A small masked image model, trained from scratch: soap at rate 0.0035.
Rows from block 2 of the encoder of a small masked image model, named by matrix and row number. Rows with one number belong to one neuron. Each number is 50 + 12 x the weight over its row's rms, rounded and kept within 0 to 99. All counts start at 0.
Before each neuron's rows are labels from the 100 images, of 14976, where the neuron reaches its highest value: "colour at peak" is the nearest of a few named colours to the mean colour under the peak. Only what is clearly more common there than usual is listed. The data: photos of plants, animals and fungi (iNaturalist). In brackets: how many of the 100.
# fc1: MLP up (encoder.blocks.2.mlp.fc1.weight, 512x128), inputs 0-127
# fc2: MLP down (encoder.blocks.2.mlp.fc2.weight, 128x512, transposed), outputs 0-127

colour at peak: white (36)
fc1.404:31 69 57 46 33 57 55 68 33 26 55 71 29 51 48 36 51 58 49 41 54 63 40 64 40 46 30 64 48 38 59 44 25 57 45 55 50 44 51 42 62 59 65 82 62 43 54 53 57 55 54 77 42 81 55 57 43 45 45 34 51 45 40 57 66 56 39 39 60 34 63 64 29 58 30 32 48 52 45 92 56 48 55 50 45 51 45 63 66 48 59 45 48 37 49 40 23 59 60 34 53 41 43 60 48 59 59 50 49 45 61 37 38 63 59 59 65 48 44 38 43 63 62 48 50 51 49 46
fc2.404:63 64 56 77 44 46 59 44 51 41 52 49 34 43 40 58 57 43 36 47 47 51 67 49 66 37 32 47 47 68 76 56 28 32 51 63 38 86 60 19 50 49 30 42 45 58 52 55 58 54 59 51 35 55 58 33 49 49 54 63 63 38 55 55 46 50 30 42 63 47 35 59 39 22 48 65 62 69 43 46 56 69 46 62 52 63 66 55 47 47 29 65 74 59 64 56 67 38 46 44 70 38 53 52 52 52 60 66 53 52 57 47 40 51 39 57 42 63 51 45 74 69 48 44 48 65 43 70

colour at peak: black (38)
fc1.139:54 53 38 44 48 36 42 47 53 34 64 52 38 49 53 46 50 46 73 59 56 30 59 56 80 38 67 69 63 67 72 43 70 63 43 60 48 42 45 44 63 58 28 41 33 61 56 63 51 48 36 28 19 53 75 62 69 66 43 42 45 48 48 32 53 50 31 61 56 53 52 47 46 29 47 49 32 51 43 47 53 32 43 38 51 43 39 52 60 51 64 47 55 31 36 41 60 49 49 27 65 46 69 48 43 50 55 38 71 61 52 45 69 43 40 40 36 75 63 50 61 54 44 42 45 73 54 61
fc2.139:49 46 32 55 54 71 46 47 55 60 52 41 54 58 67 51 40 60 49 41 67 55 61 47 64 51 52 43 41 24 45 53 34 47 59 62 47 66 63 64 48 58 57 52 50 47 58 64 55 45 72 75 45 54 30 43 49 56 54 47 49 66 48 54 44 65 35 70 57 56 71 65 56 61 64 37 65 50 51 49 50 63 36 65 41 68 75 33 27 35 60 63 37 51 57 49 55 66 42 69 33 56 43 43 58 43 64 52 30 31 48 56 24 63 68 75 61 41 56 52 44 62 52 69 37 30 64 77

colour at peak: black (78)
fc1.464:40 54 54 43 31 51 49 37 45 49 29 51 30 79 59 43 47 60 65 44 63 53 43 61 63 32 54 43 60 50 64 41 43 45 46 32 49 56 36 56 65 34 29 35 41 36 48 57 56 46 54 78 45 39 41 78 48 44 43 44 51 42 65 58 53 52 45 57 54 43 39 59 50 81 63 65 50 61 47 57 74 39 64 59 60 65 55 41 37 22 39 38 57 63 50 74 53 47 33 44 47 57 48 48 45 37 60 63 70 53 58 47 58 54 24 54 72 50 35 74 49 33 69 52 46 39 40 63
fc2.464:90 37 52 30 46 34 53 70 60 27 44 31 38 50 49 50 49 53 46 55 45 59 42 51 64 41 41 73 57 50 41 12 48 45 63 42 58 43 37 35 79 62 64 55 65 43 54 39 76 40 45 47 40 36 39 60 64 47 48 41 43 59 48 53 35 72 69 62 49 68 58 64 70 52 42 53 46 37 51 34 64 49 48 44 64 50 53 63 43 74 44 46 58 33 42 29 48 64 48 38 40 58 49 59 49 47 59 41 43 43 40 47 49 46 71 68 47 59 66 49 48 53 47 42 42 70 50 48

colour at peak: black (63)
fc1.232:44 66 43 40 48 47 45 57 35 50 73 48 48 52 45 78 35 36 40 46 49 43 63 47 79 59 61 58 67 48 44 73 48 55 59 51 59 57 21 55 52 57 77 32 55 41 54 37 43 49 43 53 44 46 40 38 70 38 65 38 42 35 62 69 48 53 58 60 39 57 55 38 30 57 39 59 38 42 54 62 57 67 53 49 46 44 37 53 41 61 33 34 38 61 46 53 36 63 30 37 38 50 71 61 46 56 45 55 49 57 43 50 65 52 43 48 49 56 31 49 67 10 60 49 42 34 22 62
fc2.232:57 45 52 42 49 56 55 46 72 68 41 40 58 28 47 33 62 62 52 48 43 45 45 52 33 56 37 35 32 62 56 42 63 34 50 57 47 47 63 43 46 39 24 54 55 71 43 51 52 50 68 41 59 50 72 50 39 50 23 55 63 53 46 42 31 61 39 37 64 32 42 54 59 60 42 36 39 60 58 34 34 31 44 50 70 52 56 48 53 38 53 66 48 37 54 53 59 34 43 56 69 53 32 56 42 42 57 52 59 62 57 33 34 64 59 56 59 51 70 51 32 82 48 53 63 81 81 58

colour at peak: black (31)
fc1.370:72 43 45 43 58 23 62 25 54 54 40 49 47 44 70 47 69 54 57 44 60 49 60 36 51 46 29 48 69 26 39 41 36 51 59 27 36 51 59 54 38 58 68 53 50 50 46 29 61 58 63 63 56 55 42 56 49 54 57 51 47 57 51 71 72 44 64 81 62 49 43 68 59 49 47 28 47 61 54 27 35 41 42 57 30 86 38 60 49 42 40 45 48 42 42 59 48 44 42 61 54 66 41 54 50 62 66 51 68 33 32 55 54 52 28 39 47 48 67 47 36 55 59 38 57 54 54 38
fc2.370:82 44 35 47 58 48 87 35 47 55 56 41 52 55 74 56 55 61 48 51 37 64 45 26 26 47 59 62 70 34 33 62 50 39 50 61 54 59 27 61 45 55 50 26 41 32 55 55 68 50 60 44 63 55 50 50 53 74 55 39 48 38 46 72 59 46 66 51 49 65 54 50 51 52 36 54 58 51 67 44 72 53 56 46 58 42 37 49 55 45 49 67 48 55 32 68 42 36 63 74 57 49 52 60 58 42 49 76 51 42 44 66 62 29 45 55 64 57 41 46 39 67 49 40 36 50 35 34

colour at peak: black (28)
fc1.368:54 53 61 53 50 40 62 43 57 50 49 58 39 55 48 51 67 60 45 41 45 31 62 39 76 60 43 54 61 38 48 52 73 58 56 42 58 26 48 43 58 52 74 35 63 49 54 57 42 59 63 76 45 53 43 60 43 84 56 52 48 39 61 55 50 35 46 42 44 71 47 51 41 47 78 77 45 49 55 57 54 33 25 54 35 57 66 48 59 58 66 39 52 53 38 44 51 39 34 63 39 58 57 56 26 48 55 74 51 19 33 67 56 34 54 46 53 58 47 35 36 50 42 58 40 55 24 67
fc2.368:61 55 44 72 51 38 50 39 50 55 26 46 39 52 58 58 62 53 42 49 28 58 50 58 42 42 53 52 30 67 51 46 35 40 54 38 65 50 48 59 44 87 45 35 37 60 66 61 40 30 59 31 54 54 46 51 63 44 50 62 47 53 57 41 49 34 48 69 49 43 56 56 39 42 48 27 33 57 62 67 65 57 58 60 51 51 25 28 36 57 67 41 62 53 85 63 55 73 60 51 54 39 39 41 66 65 47 36 55 66 54 53 53 60 61 52 58 39 28 64 52 52 55 49 38 48 86 51

colour at peak: white (43)
fc1.197:69 53 43 79 50 60 47 47 37 33 25 65 48 34 44 56 44 44 29 46 58 41 31 38 44 71 56 25 58 63 58 55 31 35 49 44 51 52 46 61 48 58 65 64 67 42 52 34 46 75 40 49 44 31 43 56 42 42 49 46 29 60 32 72 41 46 53 76 44 34 40 59 47 62 61 53 63 52 70 42 50 67 54 42 59 65 53 49 43 71 51 32 50 59 55 65 44 30 65 35 52 60 30 50 57 51 53 61 44 59 47 47 59 52 71 53 61 32 35 50 29 44 60 51 35 38 57 36
fc2.197:51 66 31 42 60 42 41 51 26 56 70 43 62 45 58 28 35 58 50 59 50 50 68 40 61 43 10 69 46 31 35 45 68 61 56 66 63 68 58 51 63 48 34 43 35 61 44 48 47 44 50 50 31 55 47 54 31 73 50 58 78 45 56 39 47 49 64 54 55 68 42 54 41 28 40 47 46 40 42 54 56 32 61 79 54 42 53 39 45 44 40 56 46 49 67 34 60 60 26 73 55 46 54 43 44 58 42 39 54 47 66 45 40 54 38 39 51 50 60 45 67 68 54 49 72 38 49 46

colour at peak: black (71)
fc1.118:86 59 43 55 57 57 70 61 45 65 49 43 70 38 65 49 53 29 66 60 47 55 44 30 51 52 61 59 59 34 74 40 42 41 49 30 49 55 35 69 47 32 45 47 67 42 56 50 47 63 39 58 66 50 50 36 66 39 46 59 51 23 68 46 49 43 57 68 47 60 45 48 65 54 73 45 30 78 69 37 36 53 66 57 41 34 43 48 56 39 57 64 43 66 39 63 44 63 24 37 70 51 46 51 41 60 53 54 56 59 47 40 63 55 34 42 55 50 47 64 56 47 41 54 61 41 31 65
fc2.118:24 39 59 35 36 43 47 64 53 46 31 73 42 45 46 55 47 45 60 42 35 37 52 57 43 36 55 49 42 67 60 39 64 50 43 63 49 48 55 49 43 68 49 50 34 50 54 56 54 61 40 53 52 70 53 38 58 51 54 36 37 54 41 44 23 73 51 25 42 50 62 42 43 36 25 75 49 35 67 63 67 47 60 44 23 54 56 60 47 42 44 47 55 30 44 68 45 57 36 52 64 71 53 43 56 61 45 56 63 75 53 42 32 67 36 50 26 31 34 36 33 52 44 70 45 42 62 56

colour at peak: black (40)
fc1.446:43 53 54 60 64 63 61 52 40 52 36 31 33 65 46 38 61 53 43 33 45 56 59 60 28 67 63 47 53 57 48 47 42 51 65 54 34 58 41 46 42 30 41 42 47 43 41 62 41 54 56 37 50 18 58 71 48 83 60 56 57 60 69 59 48 49 49 44 51 61 31 41 20 48 58 47 58 53 46 33 49 45 45 40 46 62 61 41 33 64 63 58 52 67 56 44 67 44 46 35 57 37 38 68 36 58 42 54 50 56 33 42 54 61 43 35 45 40 63 54 68 83 24 37 43 25 64 61
fc2.446:52 50 46 55 34 40 44 38 56 51 47 50 43 58 54 65 37 39 52 67 40 44 57 50 59 65 44 50 33 58 48 62 49 42 50 61 68 36 40 44 43 55 65 54 46 48 56 46 70 31 52 69 65 39 49 61 56 34 55 25 44 22 46 62 48 38 49 30 66 48 58 43 43 44 45 41 52 69 73 72 39 50 48 39 57 54 62 55 71 57 27 53 51 46 38 51 28 44 40 48 58 54 55 40 71 25 56 45 43 51 84 27 40 62 60 68 45 42 28 39 49 32 74 26 45 68 49 50

colour at peak: black (30)
fc1.343:61 38 41 50 50 68 61 50 43 46 59 39 69 53 57 51 41 54 44 42 39 37 59 54 44 45 32 48 52 30 41 34 68 71 42 44 36 68 42 46 52 68 38 57 48 44 55 66 53 67 46 47 53 62 55 40 33 46 54 33 28 61 47 58 40 45 34 22 38 30 56 47 52 41 69 73 12 64 64 64 55 58 50 38 37 51 53 67 73 44 67 60 51 52 70 68 70 66 33 31 39 52 62 42 42 59 62 44 53 37 39 37 58 43 54 66 59 44 62 57 42 43 59 50 31 61 51 42
fc2.343:58 50 69 42 55 59 35 29 41 73 26 52 56 42 60 52 61 68 74 34 65 43 51 36 63 66 56 64 47 40 51 40 48 56 56 72 32 45 36 58 29 60 57 41 33 56 18 37 39 47 48 38 51 61 41 55 58 80 63 50 46 36 45 49 50 60 59 69 46 50 43 42 31 56 36 42 74 54 45 38 50 55 39 68 56 66 62 42 54 49 41 55 52 53 40 64 48 39 51 65 49 54 45 38 46 53 51 63 49 59 50 66 40 27 26 28 66 31 52 41 37 46 43 33 70 54 40 44

colour at peak: black (66)
fc1.175:60 57 45 34 55 42 46 36 56 35 57 75 44 59 45 44 45 36 50 50 40 27 56 64 61 65 54 48 46 44 52 57 45 43 71 33 52 56 71 65 39 49 52 28 40 32 45 49 56 88 45 28 71 53 60 54 41 41 63 52 55 42 38 50 55 76 57 61 41 57 50 54 50 48 59 43 61 71 42 44 54 44 47 63 58 27 52 40 39 38 70 59 52 29 62 50 47 55 47 68 40 44 44 32 60 69 72 32 50 36 42 34 44 31 53 74 64 43 55 28 48 42 46 39 61 48 58 75
fc2.175:44 62 41 51 32 44 69 19 60 39 39 48 57 54 54 48 47 45 41 25 69 63 43 54 40 46 48 59 66 56 55 39 61 47 26 63 65 64 38 32 40 52 65 35 67 50 53 52 50 43 57 54 57 38 42 54 46 54 50 47 52 68 69 35 45 38 58 54 73 34 17 53 64 53 44 49 61 35 29 61 47 59 53 41 48 44 66 60 57 38 50 49 65 45 51 44 36 57 46 30 59 23 48 46 36 33 43 64 62 69 40 53 53 56 32 45 50 70 53 46 60 71 32 70 74 41 39 40

colour at peak: black (61)
fc1.73:76 60 54 36 49 42 65 54 60 31 59 38 36 47 52 55 49 53 51 35 57 56 60 38 59 49 55 81 64 35 43 35 54 52 51 82 53 50 36 38 56 73 60 57 67 44 68 37 69 36 33 52 64 39 69 64 57 28 39 43 55 55 44 40 38 75 53 46 49 41 45 39 50 56 53 49 47 42 39 34 62 41 41 64 43 38 51 50 34 65 49 72 40 40 54 48 71 40 54 30 50 46 40 46 44 48 70 45 74 48 42 32 55 48 61 47 49 64 45 67 39 36 78 33 57 50 30 46
fc2.73:66 42 42 39 58 55 54 53 48 28 43 45 36 54 57 46 67 51 51 35 33 61 46 44 50 30 40 45 49 43 35 13 43 62 61 36 63 51 38 37 80 57 53 43 70 49 27 42 54 57 51 65 30 29 41 50 66 43 48 36 39 52 52 24 50 61 58 43 40 76 33 66 59 47 53 41 59 30 69 39 48 41 67 51 64 57 45 55 46 50 43 49 51 29 54 36 41 62 41 49 36 71 39 59 73 61 54 33 42 52 49 61 42 57 51 77 41 56 51 52 46 42 64 36 39 55 64 57