python train.py --dataset="photos of plants, animals and fungi (iNaturalist)" --grayscale=true --crop_scale_min=1 --method="mae" --encoder_norm_position="pre" --encoder_bias="none" --decoder_layers=2 --optimizer="soap" --beta2=0.95 --shampoo_beta=0.95 --eps=1e-08 --max_grad_norm=3.0 --max_steps=31700 --lr_schedule="wsd" --weight_decay=0.06
Rows from block 5 of the encoder of a small masked image model, named by matrix and row number. Rows with one number belong to one neuron. Each number is 200 + 20 x the weight over its row's rms, rounded and kept within 0 to 999. All counts start at 0.
Before each neuron's rows are labels from the 100 images, of 14976, where the neuron reaches its highest value: "colour at peak" is the nearest of a few named colours to the mean colour under the peak. Only what is clearly more common there than usual is listed. The data: photos of plants, animals and fungi (iNaturalist). In brackets: how many of the 100, against the usual share in percent.
# fc1: MLP up (encoder.blocks.5.mlp.fc1.weight, 512x128), inputs 0-127
# fc2: MLP down (encoder.blocks.5.mlp.fc2.weight, 128x512, transposed), outputs 0-127

colour at peak: white (29 vs 10.1)
fc1.306,206,191,232,202,134,184,208,199,227,164,156,211,164,191,204,199,219,215,228,202,211,154,205,170,201,217,182,175,189,218,215,214,212,181,202,220,212,168,194,218,220,211,225,206,177,172,210,167,217,191,190,170,189,166,212,201,182,170,182,199,193,230,178,185,229,189,198,218,184,217,198,174,229,205,210,188,194,222,202,218,192,187,222,190,201,239,198,203,211,210,191,210,208,180,188,182,243,237,189,175,213,221,222,199,194,209,194,204,235,213,228,192,184,173,201,204,194,248,203,209,205,165,215,186,207,188,211,196
fc2.306,178,228,193,182,263,218,213,211,205,253,221,224,232,196,194,210,181,180,192,220,205,240,205,225,198,229,223,201,194,195,189,188,210,229,217,173,179,220,219,192,200,216,207,198,200,221,193,209,153,254,223,230,204,207,169,166,217,217,224,210,212,202,197,226,173,211,211,208,201,198,199,223,223,195,185,233,192,187,217,194,245,207,206,209,209,198,194,198,183,182,194,228,221,228,216,206,176,170,202,220,178,198,179,184,225,211,200,188,161,196,196,205,204,228,177,217,198,158,207,218,200,208,199,222,208,208,220,219

colour at peak: white (42 vs 10.1)
fc1.386,234,175,192,228,180,189,190,206,180,208,197,187,213,173,152,202,210,193,221,189,222,204,203,198,188,205,208,202,183,186,202,198,195,190,225,193,193,179,188,195,220,243,212,197,202,218,177,203,223,188,221,142,200,208,181,195,191,229,186,233,221,189,168,181,162,179,224,187,204,187,214,204,216,197,231,235,180,207,243,193,206,204,211,197,198,222,193,229,207,142,228,193,195,171,197,206,184,213,216,178,218,195,214,185,218,220,221,240,179,188,201,249,242,234,191,211,170,184,206,186,190,215,210,194,219,190,204,221
fc2.386,207,194,235,200,204,222,206,222,213,215,171,198,181,171,218,165,205,187,181,210,198,204,221,185,211,181,184,151,186,188,192,235,216,194,211,196,205,215,164,225,203,189,183,201,203,206,208,211,196,212,162,217,202,199,214,190,179,188,195,219,233,177,189,165,201,168,151,180,200,203,206,256,198,252,189,219,217,220,194,217,191,193,212,189,226,190,212,169,217,185,190,156,200,181,189,234,228,185,198,229,208,215,199,191,192,187,221,189,211,232,214,196,160,195,189,178,179,163,220,204,184,220,227,221,186,218,207,183

colour at peak: white (34 vs 10.1)
fc1.464,195,181,166,219,213,227,217,193,225,218,152,198,197,191,215,231,198,181,189,194,191,219,222,205,190,197,206,234,157,196,191,238,217,179,237,204,197,207,181,192,190,174,187,189,181,204,210,176,235,193,187,231,189,203,217,172,215,181,209,202,150,203,196,201,225,193,238,227,202,189,204,191,211,224,184,201,156,196,208,173,222,186,175,195,202,203,164,188,193,185,189,242,203,207,224,184,202,218,209,218,145,246,215,199,176,216,189,176,180,197,193,207,206,195,204,173,221,191,189,186,200,181,192,180,239,168,205,204
fc2.464,178,226,185,202,204,200,237,220,188,202,214,213,205,177,198,182,220,178,162,223,239,175,199,169,153,245,245,184,204,210,176,214,233,180,237,201,193,196,221,214,194,194,188,230,182,209,171,177,220,182,203,196,200,186,199,221,198,206,215,213,208,217,192,201,170,200,180,197,214,197,199,204,176,211,146,221,194,203,188,172,193,173,176,191,205,215,199,193,226,206,201,199,208,195,223,191,261,189,177,203,155,205,218,204,200,206,181,201,263,212,208,198,188,203,231,211,192,181,188,179,203,231,205,192,193,217,214,193

colour at peak: white (34 vs 10.1)
fc1.165,240,188,187,175,211,204,197,195,246,197,223,185,185,177,210,204,186,179,226,224,199,168,202,171,221,213,183,193,186,189,210,224,236,143,196,189,173,208,228,234,178,213,196,180,152,194,201,196,193,194,217,196,177,190,205,220,207,212,216,234,207,202,229,218,195,185,209,179,222,194,180,171,183,206,187,234,199,185,200,220,170,178,232,212,230,201,208,158,175,191,180,183,200,181,221,201,197,188,216,224,200,218,191,194,196,189,198,222,215,196,192,160,176,207,139,202,176,160,182,221,208,202,206,200,198,202,190,197
fc2.165,165,209,219,229,190,228,203,197,172,207,186,187,187,230,191,216,194,180,192,188,193,241,199,232,156,178,200,221,191,192,190,198,183,245,199,230,197,207,184,174,209,203,210,216,224,195,201,172,222,180,173,179,228,220,195,200,197,205,193,193,243,188,160,245,207,220,191,221,209,161,177,211,184,181,213,172,175,233,167,189,221,225,195,202,181,190,205,251,201,180,208,194,199,234,215,211,202,200,168,186,195,159,219,224,202,200,228,197,187,212,214,208,190,186,224,191,191,209,225,171,195,198,176,205,176,209,210,176

colour at peak: black (34 vs 10.7)
fc1.42,213,187,238,174,206,200,237,201,203,188,204,206,194,211,188,237,192,201,180,175,164,200,213,195,188,205,209,203,188,194,228,196,179,235,188,198,231,206,237,222,191,163,198,187,200,150,183,212,224,193,214,214,187,220,178,213,209,218,174,183,172,216,212,175,212,161,214,185,213,152,209,154,234,200,199,196,237,195,180,196,196,223,162,184,204,231,214,194,186,217,213,194,182,219,191,213,175,186,213,196,223,233,176,211,211,217,199,202,208,183,195,173,243,213,209,157,198,186,171,210,193,224,195,176,224,193,215,218
fc2.42,226,215,217,213,226,199,206,194,204,184,198,157,195,217,216,250,194,201,216,185,147,209,152,199,193,189,182,218,199,174,206,206,170,205,174,194,209,203,258,210,183,179,188,190,196,167,184,232,218,181,220,215,211,224,158,181,177,221,167,201,185,192,197,216,218,191,236,233,225,195,204,200,224,221,208,185,199,182,195,175,206,205,177,181,213,207,180,184,200,204,218,191,166,248,194,203,186,218,203,173,191,226,199,209,191,211,218,190,188,191,206,187,232,225,205,181,207,194,188,214,194,232,209,201,205,181,198,251

colour at peak: black (42 vs 10.7)
fc1.468,180,203,224,185,239,189,220,216,185,171,168,177,165,215,206,195,228,155,199,177,176,190,197,196,206,249,204,188,202,218,196,201,204,186,201,214,181,206,196,216,194,224,193,218,188,228,192,187,191,234,187,204,197,202,227,245,167,238,193,213,177,169,218,199,191,196,218,184,188,210,211,245,230,184,197,219,190,218,193,210,221,228,188,214,182,193,178,199,184,205,212,200,213,173,215,218,210,266,208,197,213,179,181,213,226,243,193,172,199,174,170,215,198,194,190,245,188,197,205,214,176,210,169,204,191,200,209,189
fc2.468,228,210,161,197,170,211,189,180,192,216,224,252,222,184,200,231,170,217,205,210,206,179,203,195,202,165,197,209,182,162,207,167,212,193,173,201,216,199,178,166,191,161,202,200,198,175,204,202,224,168,199,209,200,213,181,161,227,181,222,198,203,212,165,204,194,205,188,220,213,186,206,163,162,186,211,177,216,170,200,198,186,186,193,162,228,207,215,197,196,201,175,192,186,241,206,186,186,141,185,197,185,190,213,197,177,172,190,226,184,213,217,178,206,198,199,163,183,223,196,188,207,169,234,204,191,212,201,207

colour at peak: white (55 vs 10.1)
fc1.207,184,139,186,218,163,220,182,238,220,205,191,202,197,149,196,206,204,206,224,207,222,217,187,222,190,194,219,197,198,200,239,174,182,239,187,204,213,214,180,243,211,213,214,188,203,178,166,206,185,234,175,175,180,192,207,195,217,198,222,200,220,192,199,207,179,215,194,209,210,167,230,219,191,191,208,215,192,174,200,207,176,215,217,204,183,233,220,227,193,212,203,171,190,213,179,214,242,180,192,177,209,192,193,193,207,223,231,247,217,215,188,176,195,228,164,199,186,165,202,208,177,217,216,207,174,192,181,204
fc2.207,172,220,210,166,216,169,220,170,188,170,186,243,192,188,167,204,209,205,232,210,232,191,197,206,209,152,183,183,200,200,161,218,220,197,197,210,227,224,180,235,187,193,230,199,170,184,156,186,210,181,201,197,184,207,181,196,212,226,218,196,213,200,196,198,223,226,162,200,172,168,204,188,165,176,185,213,187,203,177,208,225,217,197,232,187,172,195,212,174,219,229,189,193,227,186,197,241,179,214,189,192,183,227,180,204,213,208,221,203,207,229,212,216,197,212,183,180,226,213,176,214,205,222,223,218,190,202,226

colour at peak: black (39 vs 10.7)
fc1.32,209,203,169,217,231,207,241,215,214,170,204,207,172,217,198,207,179,230,212,208,203,179,213,192,206,244,229,198,192,160,180,238,174,198,216,216,197,211,212,199,180,208,191,221,200,180,193,202,258,227,230,220,198,223,209,197,223,212,201,191,140,191,155,235,203,194,193,202,190,185,173,210,213,206,160,201,170,184,201,236,183,164,187,206,184,184,203,215,212,176,208,177,201,219,228,196,192,200,195,183,242,210,206,188,197,201,175,185,228,203,204,192,195,211,206,184,230,169,181,201,227,197,194,222,190,186,215,182
fc2.32,222,232,180,194,192,197,187,223,204,209,214,166,230,188,202,196,176,185,178,203,228,222,193,182,213,187,175,165,211,200,201,160,217,228,174,193,179,197,213,214,163,201,196,198,172,240,220,171,185,217,224,216,197,144,213,181,220,225,212,222,221,206,201,197,169,203,214,233,211,158,214,191,190,192,230,191,196,200,215,222,185,191,232,192,238,210,186,182,153,174,180,235,205,199,219,207,220,214,206,215,216,189,199,194,208,202,219,209,155,223,204,217,171,177,185,212,194,220,201,201,204,203,212,197,202,168,173,228

colour at peak: black (35 vs 10.7)
fc1.482,157,184,236,214,200,196,211,193,206,153,202,221,205,207,188,188,212,182,197,205,197,185,180,220,200,211,224,195,193,219,196,208,181,185,204,197,196,239,154,237,193,193,202,208,206,208,214,177,199,179,195,201,214,191,174,207,227,175,220,208,202,191,195,220,200,190,180,207,208,174,180,209,210,221,150,198,171,197,225,207,164,195,247,217,217,192,171,211,190,169,192,168,239,170,192,187,210,203,186,181,196,191,174,199,218,203,217,229,185,230,196,212,219,211,227,211,229,226,212,243,206,193,231,176,259,219,179,184
fc2.482,203,168,222,199,226,210,204,217,201,216,208,192,220,213,194,170,214,213,175,182,219,199,191,204,180,252,184,202,187,215,242,181,181,138,193,200,182,174,195,199,191,201,221,197,187,174,208,193,248,226,192,210,203,188,161,184,185,193,194,198,211,196,185,169,207,201,220,226,207,195,193,218,159,200,177,251,229,209,190,212,197,212,213,211,206,178,219,203,192,212,207,191,211,216,180,156,225,190,191,216,212,211,255,187,232,170,198,229,213,180,221,194,188,199,226,160,203,179,238,208,190,206,216,187,199,197,191,208

colour at peak: white (62 vs 10.1)
fc1.329,228,194,210,167,178,215,161,216,186,198,192,185,186,215,183,192,177,226,203,202,198,207,193,176,157,160,196,169,181,208,189,194,216,226,201,183,226,205,201,211,202,190,221,189,186,223,215,213,222,178,232,196,198,205,207,203,246,211,190,199,223,229,147,206,187,233,216,230,211,177,194,202,197,219,183,190,201,227,217,163,201,213,200,223,214,187,195,181,244,215,196,212,170,174,224,199,207,224,223,228,204,199,196,196,200,189,182,203,193,218,202,182,163,162,244,197,191,196,187,188,249,184,230,214,189,198,160,212
fc2.329,206,196,190,195,207,178,204,186,183,214,229,168,193,201,198,179,197,173,208,221,190,191,231,186,182,200,184,206,224,189,193,224,214,168,193,165,207,183,207,188,191,200,202,181,193,183,199,185,219,221,209,235,167,198,209,186,200,153,185,165,178,210,223,177,201,184,195,173,212,206,192,214,228,216,216,214,185,180,201,227,217,196,210,211,247,249,225,204,176,221,187,206,222,171,219,174,196,193,218,221,177,177,181,199,198,181,244,228,223,208,220,233,213,224,180,207,180,185,149,185,227,191,232,161,227,182,192,208

colour at peak: black (33 vs 10.7)
fc1.238,159,212,168,207,223,192,233,239,181,194,179,203,183,198,187,208,229,210,226,203,211,193,203,171,187,167,190,237,169,210,192,158,212,179,220,212,184,175,180,244,186,189,189,205,220,209,187,228,176,210,213,197,196,218,215,201,213,220,165,215,193,204,203,163,199,208,224,178,217,194,218,210,195,173,199,209,202,192,215,182,235,185,142,236,202,207,215,228,162,189,225,190,224,221,223,195,193,209,225,185,190,208,234,220,186,186,204,199,171,234,193,231,193,185,190,175,195,206,212,196,226,224,173,183,218,205,193,213
fc2.238,196,194,186,213,183,168,216,221,229,207,211,181,202,192,195,211,226,211,201,212,187,204,190,220,196,153,241,218,161,229,225,182,157,224,193,183,194,188,197,197,209,220,189,214,222,178,203,239,160,204,227,152,203,229,224,222,198,234,216,220,206,202,177,221,191,173,178,189,207,158,202,196,191,182,216,211,215,213,244,189,208,175,168,194,188,209,193,203,207,199,199,170,204,190,215,198,222,172,233,180,186,212,213,219,181,196,210,187,206,227,184,199,178,195,199,202,259,183,221,184,221,212,213,183,186,185,200,173